From a checkpoint of a small encoder-decoder audio transcriber.
Data: trained on short read English sentences (LibriTTS-R), 26041 training examples.
Rows from block 2 of the text decoder of a small encoder-decoder audio transcriber, named by matrix and row number. Rows with one number belong to one neuron. Each number is 500 + 40 x the weight over its row's rms, rounded and kept within 0 to 999. All counts start at 0. Numbers have three digits each.
After each neuron's rows are labels from the 100 texts, of 14976, where the neuron reaches its largest size: "fires on" is the input token at the peak. Only what is clearly more common there than usual is listed. The data: short read English sentences (LibriTTS-R). In brackets: how many of the 100.
# gate: MLP gate (decoder.blocks.2.mlp.gate.weight, 1152x384), inputs 128-191
# fc1: MLP up (decoder.blocks.2.mlp.fc1.weight, 1152x384), inputs 128-191
# fc2: MLP down (decoder.blocks.2.mlp.fc2.weight, 384x1152, transposed), outputs 128-191

gate.198:548440435433531534523419467553472540501381570510518517576461485536481567477513453540516596465535534489503507481584489457559520506433501516510460462493531482559495553549453505533477537467550494
fc1.198:474519435478542510424486521525560515450517463447472525554486530530508387515535459519554588488493492529563582493454565510517501479446508451495455475473514481492518552534475520511443541548530546
fc2.198:456503487494447539506459481478492438483549474534461498469520496600484519441481517558493573477519511490488484505526455476503568457533505472579393397462510557486530404496489484474565562470530507
fires on: "him" (36); "my" (25)

gate.78:471463498524505513502533540551548529466542417483475461516485463441480524501482511442510570497529477481478444431489473470510448464502514549481512514480491555537527506473459543575478488435473520
fc1.78:530509527474508527495442496528455420585540518460588491506480567497490469429504477552460508502462621503510506517508568544434477523555521495513468538552526427477519513479553526501432548567555499
fc2.78:558509505501498472454477487552505502542493511504510419548487573490528460546372561489554527474476494520551525453495498482495489494542459523528496504573573467487480463486492533572521496508504536
fires on: "made" (10); "held" (7); "took" (7); "gives" (7)

gate.260:471469473559509489484499487462508466468569490552450470491377533455507479550494564490554558461516473505488508480505450531472467482456508489455500548490511498552459458487466505556550536423512483
fc1.260:437540445537511557422431452517456501521521476507487486381514540471616478494522533458493449494511483563564557436464436494565530529509492523561464454553422516502521499426563489461449467534526497
fc2.260:439524555468488518492475519511511410529529528497545434549516573498524558539457499490452501497475480502503455454463437531559558466522525441502485492540498498451434560546507509531471544541480477
fires on: "made" (9); "is" (8); "got" (7); "like" (7)

gate.245:492453599516462497555488487517525501556435492542512570527469442488451455455521415458498517495481447525502504474495549491602565551487569499499446427468438513494573471545522496491493483481471582
fc1.245:554503529554413542451388521469521371480529482517542438463494484519493492492477455522578503539572529522534535548496522490461568483504409507511482557473414521590456460479532531466514543427525509
fc2.245:472585550533482535458485573473552543502444467563460429510467458492497506532559414556550557561464482489489490471560512509466581525556426452475411475471394479467471492477487528514525506437477496
fires on: "been" (28); "be" (15); "will" (10); "i'm" (7)

gate.583:504546530529439509440519499490403504530494536496496533561516480447488444521457442519517473468462508477484505511449449468568499461583506546546466541501527410574546439486520478471572546494489495
fc1.583:464451474495497550466475430493466467536494493518482509543426553482482508515518481507516484421499440505458500422450532532549466499527488490574511525485429487576557467500549453449484512487454498
fc2.583:465500501537530451446463458433405568563445499546463553524540425542502500542509458485516493486462533524473510505526457508442529496520488546539472452560558480552479400452494495505541451430498515
fires on: "i" (43); "who" (12); "where" (7)

gate.398:567526514508493576464466464459553564502469472508474543549469476492493482538489505483403499516485519460486545493563439488470613531483495438532459476442526487553500591456503489427478472494511479
fc1.398:417524489455458408518541550529485456489477525506492468486566524520486504440507480491603458491509477523523464512508530505509470459555543538489514528505508556468497405497497510524517487449478521
fc2.398:502521525432512489454488512552520558449491473494570486489483509444535535504532457545526502486420491446527485443484502517530474532510527469471544531534487498573478530526491524544394518495481476
fires on: "to" (91)

gate.249:491507527497512500662537493477465502444496467517546458529481544523485479455510461545431472526513536453551574486507503523571450534459417490535465442518507503418476511465498440497510500507433505
fc1.249:502464510588521551460512440448511569530564493503514509478475524431504498551484487526468449468512471551489527530489481545520468482558620463480427558474484500481474512485560383503513504487518460
fc2.249:512451444495540482510507523535516466564471495499555456526501527427472557461528489477536495435507630506427472490528519534445461511487511525582498505590549464548430529466478449485554466481487498
fires on: "to" (17); "you're" (9); "been" (8)

gate.47:492482544459460435557553490594439470485483543472500522492529548528470467500535467509499410527459444473480429625462437502531544499492442464450513511538432504464482483504534563506507514476495484
fc1.47:472554528521433537484509437502545485464537605515431395512535473523443436532554511465448506468464510496520523448491503419480473486468453484536539497519524513426581491476491429528517529516459500
fc2.47:560453541570492521564484470446497529481520536473513518458496492433534417518470458486458557418548608416455490571542519509485471501469548522493561441483489508575478559566469550460491526469438491
fires on: "i'll" (25); "will" (12); "shall" (11); "now" (11)

gate.283:543466578472564498536529502471460541522559448479511531470525531521483432475539488502538453521503472510455583545567542567524495547511459545508495569493462463432501534496467414517464475482560471
fc1.283:563508509395559499491518484500504459492475475475520488500494481477565584516515540454509479414546567514481470500575461499561489565472530402528458397507531522502513504508602493520504500408539515
fc2.283:507457499523542520495512451465499498530485454408452504500535529551430511438580455488563500476533479475455454456458456549475513490506574515516503570506512434520575562553485458496494466453488466
fires on: "been" (11); "man" (7)

gate.284:562491432443532569466516496503543520548446486438530487549523488426493463621437507506506495456472530471474515450480496516480543473492609506473482531554553615439531554550451426445584457530440496
fc1.284:447517507588524457554474562502522498475511512499502448446408490486490490516528500448467550483489500550503535549463578491489513509490411548460536442515543479517470431459501522471441472485529491
fc2.284:504502469468552554463415545461485497473443535505503470491507566523527549477434472499491514452533513489524510561498486544539490476448544400546519580470460485505552499528494480505451497537522414
fires on: "i" (18); "she" (11); "he" (9)

gate.605:504558500566571499510491552511553458527464437584540489530476474470544467511535538503544504413524482508547534501534486454531537457522511482476492524466565482453514549525551545566502500515491530
fc1.605:486488525537514554550597536448563531512540510494441512523495519455563475452453552487440541475422528467504473545471448498448534482454566506467497515523522487534471499553475497460448556404469482
fc2.605:437504522510556487533577474502553517588468507457477547508510507551472556521447490501415581421517492503448601546482477521475496515497530519494465485422509539553541493477483493520449533505395470
fires on: "so" (11)

gate.183:473491504567514535483474523538519550474518470461480509489470556493542494468524492507578505469491441573550513482530431469546416579490519486536527515539458465481495526517512442527480542460493443
fc1.183:503544544432465540573523436515472425536582509568497528505456463572455502565508476530495479454505512519464423582529492502571518544510492554492490545476504490431478477420484491554467466541480497
fc2.183:465527457520543560480480528514418493492452513506522469465449541529585495552467501467507522461472496472489495504442531438486461523464513472440466439481504407490526578492479481556488517532496509
fires on: "the" (41); "a" (16); "an" (9)

gate.714:532485498443480558482490504514466499536502509475411498462505541504502484521417503485542539519502497542460441523514486434552518516488506538540478532465483483507419457530432547473456512502499604
fc1.714:392558572489514477504513542526475509583451443454447467535473511494406498459470465605504507466479538532534511503513556553522490541544491470617532489545513483541600467509506507553513514558485495
fc2.714:540546497497523435501497470514559510505565495428484510541554527506524438459507522403497556498614538507500526448494477489506568544549551495459488453394427540528555432410486451403465588459572482
fires on: "the" (44); "do" (14)

gate.541:465430537456481579559498475514568481509579483476474486488493489487513501533434482496494507517580484544512425522502430497548495565511496454528496555488490521485504445532536424561440534529585556
fc1.541:550598494440485499512556497518475592520542455429528477533485461481506536488492497490523449635525471459544489547440512484555502504501470488520511511510487506484526507527602532502475531497538513
fc2.541:495547564477519550533504529495513596473531520452528426498478517450425529570541494478512530425521469472539516557535515486461581445517473492448513476579541512503459507472509502502483525532468505
fires on: "is" (52); "that's" (14); "the" (10)

gate.238:538510522478524429509552499517526488462484514522505462538477433521487416473500538467551468512487513462471467536468523509524432471460518518522496460553528409501589531537522546515485545557453520
fc1.238:461482515484501515492483454466536474432504528487546548492488507445509468557461486557493422505473542524543497475490454499488586457461444463512464521495517582531383444567466437509471421472508479
fc2.238:559463526522468526504483472523486439474492458504537480484471473351516500531471485580537526475416502492523590481596503512472502556542489487503503519462442549494517546539463486423533498565478503
fires on: "so" (26)

gate.336:449412565442443497481471538477537485490497508545475532501493464494518484529492486483475484524462438525485456490501496559565565489466527490452474558511481482486483566430497527559470489484506456
fc1.336:485488480424463523492452502532521517577513455561511545469514511535495500557504490459513532570566502548483501458443518464560454489518484548499468545508482450498469460468551424503469530480527519
fc2.336:444434489472513445463516508437451516489558459446523471462492514495496519497425502549517601509533535573567463497538548484534508504501470453448465522567519550488482577533525460542482477500535457
fires on: "is" (12); "just" (10); "down" (7); "what" (7)

gate.590:493525525475438564477464496521496454480426480487502576453428532466547569400469518490565513456528496541444465491511520528528491519555452438527501549493431519415503439499472589575469392513521500
fc1.590:506564510558454522512508480463454423487552436580455486481490475522427525496485476476496480439491471446451539493485490467544510531572428411550515488505491468454525457521514529477481452457506516
fc2.590:510463475556559509501498556500538462480517435547497564520463416506584496474504571523435486509482463543552543412519517499462580503542450526512523458449516523492489494510526473466494507487472475
fires on: "him" (12)

gate.753:530503517505525549501478454506506501532454501508407439523517531540554557522484521473551493539493532528510585503452507505521519566518502506546475459497433530493469503588511463463471522489438505
fc1.753:505496527488495474546423493486506530488499471454462491501466517501552489499501526558532478499522512514498533582463538480539537534553509536528415456485504545474488507410555467496472475535532501
fc2.753:484537536529519498516515511559460466483503461532448567474437483578476534500486560492496537517511521552518460544485548478483513537515443454558468434452484549460488494562585483555483501565546501
fires on: "with" (95)

gate.412:548431543521519480493468539541418529459616537514557422502509423516451536582547511523530461512455479473432468480522485554511483498478461465483497502521543501529518488529565472543491501439459490
fc1.412:470494550503472466488511452485552483532411470529514569493580606534528467424518525501474553477528455479552537497496533480550495513470482516485483509460472487472497534501458428527488505508542521
fc2.412:470540470428473510499474456568589447516574541398532492543480529490454468431492477473537459490452498457486532523535468541538483457456566474527549502525485509488504448468540527551488484509524439
fires on: "i" (38); "we" (38); "you" (17)

gate.226:497472518499493481571545541502492518470516562516489492489503500526453500521501482514513505466518487521412560457505448487456588505531479464433494450536568540512470554483413457548530471459559459
fc1.226:527450416475462481475534496476443528517519511578518426513501518573476467566504472521526456533524595468500523427485455463462436479400517498485526567503504474443517521484538535482458551503488474
fc2.226:486497514547475545526514482527447447534502458594488535483499440442549550492481559499495487527523528462536486482509571505499496566537547474463463497455497467530493478466504566517506487521424430
fires on: "is" (19); "like" (11); "as" (10); "are" (7)

gate.509:502561455452516542521545577455449429528587551544539448477477525508546482538467467503454447409475474523513429468555501476452472462546534444466526554528460503452451535506523522486543525419491489
fc1.509:518505520574443553522469485536588492526559505554545507526512438475493424421548584522585534512487493585472475560549513404461481561519465470469536513500540529574552497534521446490539524458541505
fc2.509:481497525540472500514470515526526531584419575583473514524518564470465523486470545554488522474481505339513498549515444465484559465525511482593559500494499476536539436547444505503477513490504473
fires on: "love" (9)

gate.677:522439511477500492525535513544464500476610460452462479514468504488472505511508403533483452513518484440525503528506508482526496504556436502535408557454520469513528573554563516537468528568573499
fc1.677:417515513451534505446524454525532549511524406452520495511494470495535510512516471515491495502492472518441500533512452498470479425448436430531489526517480568538482474553492505491559490498529522
fc2.677:499428527500422533521462491479530503503511404485409537484497471575436500449439577492458536460475512497541537500505520492496543513532486477560506390484453630487393472522530483516549488470478530
fires on: "with" (45); "of" (34)

gate.10:485477554528535517500585488528463493519526546564464474643477477485540370507502500605492472520472542524538515460475485473403492532474575481544458519489496504620554507548508493514511499553488454
fc1.10:558547517512477527517484491501549465449523457526529505521543493552528503459501459438561449524516448542489460526504471491545502602460489524487495498478473496522489517449523497501513465516525512
fc2.10:500530586460494514510503478460481514488435510501437524468513532469494398466519512505473418478433510558518510518490525540590419425435464537484487445568445474537422518535491469529510584496495440
fires on: "i" (45); "is" (12); "she" (7)

gate.421:457529499455555468458456469444536490518453501513446506513583503458515539494485465492500472527543529510553487506516479514542484469522540473532461481505521541537493544492449486512542541488535513
fc1.421:548521514487483500512502502502499509512486494492501513517469502535484443484460537443440513464552420471488522526542469507478450534504472537442496473500420499431489514425516505473410492480493434
fc2.421:451433496482479515456438560504496529481483489560536456469490440477500526530432482567519454484399434518542466502542581519482504459506467516507457519505599460462443560550528548590509469535454490
fires on: "the" (100)

gate.385:543486468490497492396443471491523520457480550464482532510485460547456477472478516528514483513565528461529549492515548553521573566458500435512527519463505529474488478494493479465451512532503468
fc1.385:503440498457484543409503500434505508462531535517453522531523466515480486489536511585524520463550552510482587474544549513553491545393497489535456477430508548511467523471493497493516494546467505
fc2.385:477516477505517503557512495452491401478557476519457524494532475556489543516516552490489550523562488559504494462521485478503504534538490551531494464446477471515543480454479460489534510447543555
fires on: "to" (35); "might" (10); "i" (10); "you" (7)

gate.320:483550468512437484463471605521469517507506469484483521611572565486468447537494437495592484475489505543433541594520521488452483493565471544530460499523448483494466484483506585455506541489524476
fc1.320:486444538425432488515545493499479591505538476526492583470484492473476514484489465509483551519489516524515515557467489444519470458529504513480435597471544501496483461526407555487464531530535529
fc2.320:513549527456540521462518532463553502439518479498547516503534559510508498509471465486480537480518452539521510555542486489463522521483566487551540476412525521474459532597490439469490501492524499
fires on: "so" (9); "i" (7)

gate.83:447490470479528447572494475507519505470497488518502539536478477474506561484480436450549469591488529486519468438509552558518444534475483404434511466482498547488585519453580515538449465499490471
fc1.83:466455538523462573485484515546470538453532449488522479497471480495490528457445582526438570509543440514497478464570432509505517508529481516522546553516492518498476496566516416487490528570486575
fc2.83:496505477456496452518510433568460471446481459547534587539500489443510499500404534535538461447527414414488571467537496494545443504532523497522486481493507537522549409589490479468539436501531498
fires on: "so" (22); "all" (11); "more" (10)

gate.584:444537482505415542517578479522527498516483550508537497498519426497470442492452499460522509449472455508513492536501478493482425551522467583513500465456484526467509498452494487445458513483518569
fc1.584:536473439489493535534519507544558497494512456520465535513495475494453514514504480549520460488513481508503450531455427490481504577482526575567405424456491556457490479426524496359521475557507504
fc2.584:505505504506528520520553520479442471441483475501471509595501415571525578505559509576427500554486479452486490496497473542525459536459531570513423526508417473488571492450465427526497477484585507
fires on: "i'll" (22); "will" (14); "me" (12); "must" (9)

gate.118:528430410521579513523547510459583498503467533530479460584507561485522464571445567471527556492521500492517524485542532554489496512519535485475499464530464533551561526490496396581403531467529471
fc1.118:548441448507521564508554522457549505505484538507490453494544470483452437516445456544492509526468527455546592431495524497466460520512564430499516482533498536478546552477528465536432549519596491
fc2.118:513516481568579505477479514511521486508474529505504486532484507541479525459509561504465524505565577512523535494546507479471506474480562545543501497490465575511529496408461490513547383593512536
fires on: "is" (10)

gate.197:463508577405436491551446419482530504513508441477468481544534549520495469565543467510579558571485492504516503552474528564509474462458378498450484531504543466463478501458510493512465505527536480
fc1.197:516486587497519430563442404557473565486522521466430548505540557542493450499498462543552535503507489481423537499461457502577525494461525423482535485526508478504484467494409519493572538513556523
fc2.197:584487477497483471518465427503555567444525547512422519523425435541429510503474531502452540529432498449549512492576584383467590531564516511572453441407451456484455501527500511507498430514477465
fires on: "to" (32); "about" (26); "of" (11)

gate.141:483475484523596518477451566482555617469463493473516431487559588466552490558482510460483472474426550450488529563513463531475554465462485518494549512473444503539461492489488491473500527477461470
fc1.141:569525459502445510522522495456464495518462457504483503494479478454412503521478428470512448494510463494538493516509483522457532493471470504495499474477546456467493450606505502487537491508494473
fc2.141:536485509469534465440573531459493552505474494522538458497500476476477478504469482545551464533416488465553465464522476463537575456528558506558490496479467478441555474581529472504456532483559455
fires on: "the" (26); "but" (13); "of" (10)

gate.716:509476492408549449519458447526514499478472524531474517493381541575539541505447478526548501439461512422465417512458512477496468474388486512454490528487529552501568501512496519540490516484429540
fc1.716:492520482490497394553531480481471543496487516534565501571498509555548536482482538461551450458483518472546432478471485478547458477542550477458458501520451472475559527550569455547526518504515489
fc2.716:490469515464477566511548416520452513473589450460501501533488536470467510446467485505536513553534493496563531501460427511476488547517528564452536510405420581473418484505468490535493469504469537
fires on: "as" (17); "like" (16); "have" (10)

gate.410:542592501486522494448511425527447503493503555511509494552457543424510555525435472513475557480513524511459514515454461527462486496540524473505522505470511425570480412481562466490516553513511466
fc1.410:517524507506480512541523478502492587479495488584457506508518526511456557439503443611509580529531440447479517539463434501520495513480494557494484541512507470572494428468527458462507536471518430
fc2.410:468529493547488538491486471526551505508459471540485531482481443567482552493477503597452509541505450504483517517425471511432492483491523478485499520460467513552471449459450448531561518483547517
fires on: "as" (17); "then" (14); "and" (8)

gate.274:473509464528459507475536450501567476555541488484473555433502488578520507493510482494493539524516460476474460439505500483423470518544440574506468455461454516520485517493451503554454535487645475
fc1.274:404516526557492472457545631512533478470472445519485467575415503532462459494505530533484473477491516487548522510508482509555493504552479463546553493555452452476598510556532506536543466563463504
fc2.274:490443465447537460519506518552527499394458417509483479504457526564507514454440442487508475530597522465543445475477530476497526558577447555511453519458498516537486504482407509523473495509471528
fires on: "much" (11); "'" (8)

gate.452:572521531470555460422534505444485487510416523491496431516445478485466457531471565551501573449461503507515506489488529532538480491494535531499497468489474451473449509517598504477446455504479575
fc1.452:604502592492502558483534510432521449536483459517529407518479463508498433501519556560493513392435481535516474592541450549493498549499493537521524531566434498527433486535568479511555422425458471
fc2.452:522549476524482448574518468473479415504477436562429553509499464525517466529563524581494511570518461495450524476542477504528520444496488487464423459518540524492490558524516529481538518484549485
fires on: "i" (9); "the" (7)

gate.512:426528493481485491511486495423558450443556524535500493538502613549485521513503509511461499494494467501471522546536455496557543602461475481519456515558458562414492442504445577528455550490537501
fc1.512:489491471452443517435539506521533520470449549503515477603526470457450551462520454458552456491515451399538548446461539540549511480479495453532509516528478512497446410458546405500414496509501464
fc2.512:501491536525515576550480488507513490439508464515539515485586468503504511498441525477477523526538521511490397488585561561514530502501519577508453492504487502577492452530547483488528495468538462
fires on: "the" (75)

gate.542:463434519476475495484499444524502455517479496526570537463493501491445492472442556598522590591541507570530573531526522497532475530473514486425533436454512549474440521525573489499504448470490495
fc1.542:504475574456529522479548552549473513519522500547491544473472504567520499526489508483453453540431461554615508449494496476514499457522470459515445549546502481446490483500442535490511474556547492
fc2.542:548536540494453523499519509489486498468502574464449500561502524566513501503593465540457499522528478458551458510426480484494481491523447436443434541443407492441416507506534598518487551537494515
fires on: "<end>" (40)

gate.329:447464450555487443514477519468536510434490480470482453455442482485545481507547527476522492536474518491543495560472444496546544480497560499555453445464488518544516472528550469472483523511522515
fc1.329:404485485538473501490482517497525496546406462405450498457508534516499458438468514499445495441474441440524479560499491535541454475490501514516504503516481502518496481590445486473511486475595512
fc2.329:504519502562503513499471423511483508477498541528493480476486555495497508476543456426490484454530505503480505473451495515539525547497556523517491471525503586496462457533481535438492513455564540
fires on: "the" (37); "all" (15)

gate.42:478471465483463558541586484476453462496514480546584429530496516475555495506511567501493550570470520459486462513476442435520446551485471523526536517473546522484482468439570519586489534478456494
fc1.42:412521496553487480545487526528509525516513496502492523440552501510472530469540468672459510500511415505529515451598516508605496486465528530473478524547554446507482528540511529556500444527448443
fc2.42:461448493585535527490480556477516491456458492509493485533537481513545466514555532506490513485578467560487404487474473465461541509528479509536446444485490507473452588503537499535580589495479530
fires on: "<end>" (39); "the" (10)

gate.371:473535440559474513439467475469490549570534494461495509429541500449410583552529558560541533504443438467548505431518454420489563536526475570473474490462429496496511502535463514504524499509486470
fc1.371:515548519548461466423442471503540493495552512433440532488530500487444451558472508477418475499494498492519485429465525443487536520465439611556458474538447487498493528546556464504492498552587460
fc2.371:464453498530466492554527441503459502592590463474508512467565502492403485393504488521491504522487495500516489513506559482448532491559476495421476443478452562579529497471552543464477481510439501
fires on: "is" (11); "have" (9); "got" (8); "had" (8)

gate.64:484432533498483496515480470471442454496479392499518427521535476495437506491499541501509478551569556516550476528477466520570505521431543459575522409372467517513473472518468451553472543582505601
fc1.64:493476586507525474545461544536534513482572408479528461495503444477445489513467523566498591493448455576529426573558531525454552448475564500498445515419444521492532505455580498446472482493515617
fc2.64:508441544487513496507500519539454511530513465446506531479471498498526551524487478545509512510481537558518471489481536488441515522467460447466478582488523478580547476510441508465462547522538548
fires on: "with" (8)

gate.213:488510499483552482487524566504466515514552480532444519472497528449486408575491553523524569554457482514525426472461527459440484498559494524512507473496589473514541510485504508533453512460504547
fc1.213:465476474518488538536490439545497481498430490486457496536525472471488549474530486472433522538477581474476544552564522570499511503507549529526495529468483455500383541509514460449512482525510551
fc2.213:517445599471492563450452506475490489544513523554554487556481575434468482549481515506530543486435523449500431487461483600467464483543525447489502457575443486563490456511519504436493503496561489
fires on: "so" (11)

gate.253:432454495535555491495558520441503445442552482460555449468502483512529527483545527498527461493552525516469509481470510464553535465518470552560425562500562488509514471431537511509452466548544495
fc1.253:490455482481460543471518559446634531476501479562499485437529504450571479456568498495536515588521441498485457521524457502524496502514498441477491528546480481478540531517431543456533499510537534
fc2.253:523596501520476486552579472461437455519592509539537567455513520543446490472528493483476549432560564512503455518491487554476515542532569521551488488546495522550531498454472488434434534527525544
fires on: "the" (73); "an" (21)

gate.475:470453456490504443565507514509463484568548520472508484566513470576503513369473536547505502500514519496465486513538567428471489490520505500526509559500497498420513471476469473567512475605481540
fc1.475:449513504528445445457453470518539492535585537512563469440509529518508536502491486541555483459543521513535447527541510526498421509501539493552412521555410471499414535482526520489580555504493523
fc2.475:504519459539439624551489498488493515470494459488539478490394508555493511479457503455434430497573531533524567523514535483489583524539465460575473462481511453470526507463484512488544553531577535
fires on: "i" (11); "no" (7)

gate.685:599503582544557516480505479513467494496518560514456459501487501485498514465484443484527542543455517415433490593519577521418521493531523563499552519508547499482446508579470452505485519479495500
fc1.685:537461479516500518525500521499498530471513549491503507474479491456512509532505498527550480508533475464503496520580563564499507542547508565517482443529476443515434567534431454452443523507518565
fc2.685:532508556517513527505467526487514508473520475539457443490424467510514512497501515464504479519536550498433415419480525450573566434504441463438515557507536507463545524461466521511466497519485498
fires on: "with" (23); "so" (8); "thank" (7)

gate.235:464490505528493522449505534581546539432530486517502501492521535513515522453531541577437507487533454518490430423439532451524483462536580484526474534495505476491528551461520493475576486485499482
fc1.235:477561480500497508477522450541546558476547565495563516566537607471547558495516479530459535502544477464534512448464495423492529516495555482535543542478460437418497532529555481505541485521535518
fc2.235:450405484546490525512531494502478498525467515451441528479514506529462495494475516456505472504469482521505462550518536489507537470470499451529539531491532546469464533576466495594566480422564558
fires on: "so" (35); "dear" (7)

gate.731:483485463489502437522566480497460445522543475539487482378476480522510463532470496543564503446510489481546520570469543391493492525461500502530454397510491541433547479527462415501454515478609472
fc1.731:448492474535431507502504559481596522539440502500533476507542511491555495516510502508516502556505437516450481508531478502510479427550479557499564455468540479501512497494539536548502549471549592
fc2.731:513482486470493493526477532536485487475552441525451474489537448469494452479476441511561552455512515481495563457424493468525535493517527537510471466576469441473546564476572506507540484475530524
fires on: "much" (8); "no" (7)

gate.99:531474477556463435507497591543552549512513553484588555456480534495493439580509440420473502444474498494480518525484534522522506522481509462509445530534496467453537521459518484519476529542476503
fc1.99:553492526478545533516472465440457448508465430508447532546422426452535470415509540554483473539522389483571452539540443489459469555501541519544541418517460504498505495516455522467552521447454507
fc2.99:479529514492403526566540433482425478517465559469483551542446528465483535487463576440561465485470472490427500437539533439484502485515507494474511530544492479480540479480476531459507462541496476
fires on: "so" (87); "how" (7)

gate.441:484510508535451489533555440546544462509443434488551513529574518473426453542513495564473494486550467460449543528530545495463477489569498484479463514512500435536495484489561539547521458450499476
fc1.441:497474490480514478483482563499493568504518455470491531470401552470455546517487516507507595501526564472462433506489510495535545522516519482515476521455461453530484568474468390541468495499501575
fc2.441:592526496501509441467444509501597467529439506517485572521465507529468464498458492497537451459498449529473438498510514518493463479514473545500527495555445489481490511517518533486581498492498404
fires on: "to" (13); "said" (13)

gate.106:512474486496467482596512468467548494493543552499538556483534518572453511470519491543538481540385538465586488470469516430509468595491577512503502445564492544512521509553561465488491452520420574
fc1.106:498498489521522488619490541460514537515532473484464468453495561512486505533526565489523486501451477526575487541539554469500530539492525526511516491543478527449503534561529437554565424479429555
fc2.106:561488473537520568482524490415519467558468511530454507528516488421522495605561462476515502528517501521550539548511516462497528541510419457557463505483448445401540486449457547493528454479483597
fires on: "been" (43); "were" (21); "in" (11)

gate.202:446507514425533516403421434506533507463552495453481508532512460495478467450542539487523424565504468488539508493491519510478538515586452441532408479533418436464571503520462442556490520519517457
fc1.202:478462431518521502469556607494495533517475430499464443489517536492566536526491512502512498496530489528440468481525523448477480422471545585479542489502476532512433526509459551506539511510470492
fc2.202:549537393526491447621434435533498502530494544559477479506503559500529498432540523573535501454484444497417495591505479449502480550440489492444511464526465452487483522543501501478507506540507476
fires on: "to" (30); "her" (10); "the" (9); "his" (7)

gate.33:488505491519576423490520424494437483475562553462491571514573495485510538494526522550477444564516462432502565450475557491497488498571480529557536554493485490544563479433484511488557504498490474
fc1.33:487434552578468466527468474521484508632544455416489556463532521485497512534497527579495586489464485509510446539457445493522548565544556500487543436536570521506444561476442564499528591472456500
fc2.33:577458531533584552517545509468454419514484522472540489564541442519499504499470469479443525508440575455449512527441456526445511521566492479547453446489506513423456506388563414515506532442518517
fires on: "i" (20); "this" (10); "much" (7); "it" (7)

gate.654:516499427511447493600512510555511516566479458467463418521456461558406482487539521487468462545514546540483568528455526487492434542497522448531492530511518515468452492567508493432480506442484485
fc1.654:581545529514513449410489466530442510509484475429496507542537557520534415470493523461459478505577473553530536545491465445509518488474443459463552515471498520560472524451548528488521511531462461
fc2.654:490452486488475524504533546538536523514517543499443494496451539517468448538459496495498472438521476513485525516612548536572501506501549485475532524531500492543471496437512494531484484532553481
fires on: "<end>" (37)

gate.162:511500496446526462533508587481487495513503544506479413523490543482486491460561473539442466559527451530509552535431523525421517541500460541466578568492472524581480532497430549551567446497484519
fc1.162:475553553485498480517545524460549436507477493497495391472521504540568513543405423472441422536556559498551524543456505593452436526462585398495460591505431575527463545542428429469533515528461543
fc2.162:513506512523499482537583481465517602554477397535461519503473462561461455457523485457473470461532515463489477491469556569534482475494529453540489543475435462486458475536468528487502508513505515
fires on: "is" (41); "of" (7)

gate.52:422469497500511518558536494520430544498435500586519514476445541535568563583496489518482599475433500470496519436529498487513462491495491519493464561494406491449489514472541509517491513493532499
fc1.52:491513501446464510516609541540494418485532488502580519500479533495538490569480531476488502471481536456491545485495501513514518491437517558524478525567441537479531502490535500536492460469491478
fc2.52:499476480546498497446498518490435493489553500557515453444580436551558517454510497518522481537472457556476489403446488540444481612535503582475509494474490459529463458540564495494545498518602496
fires on: "i'll" (22)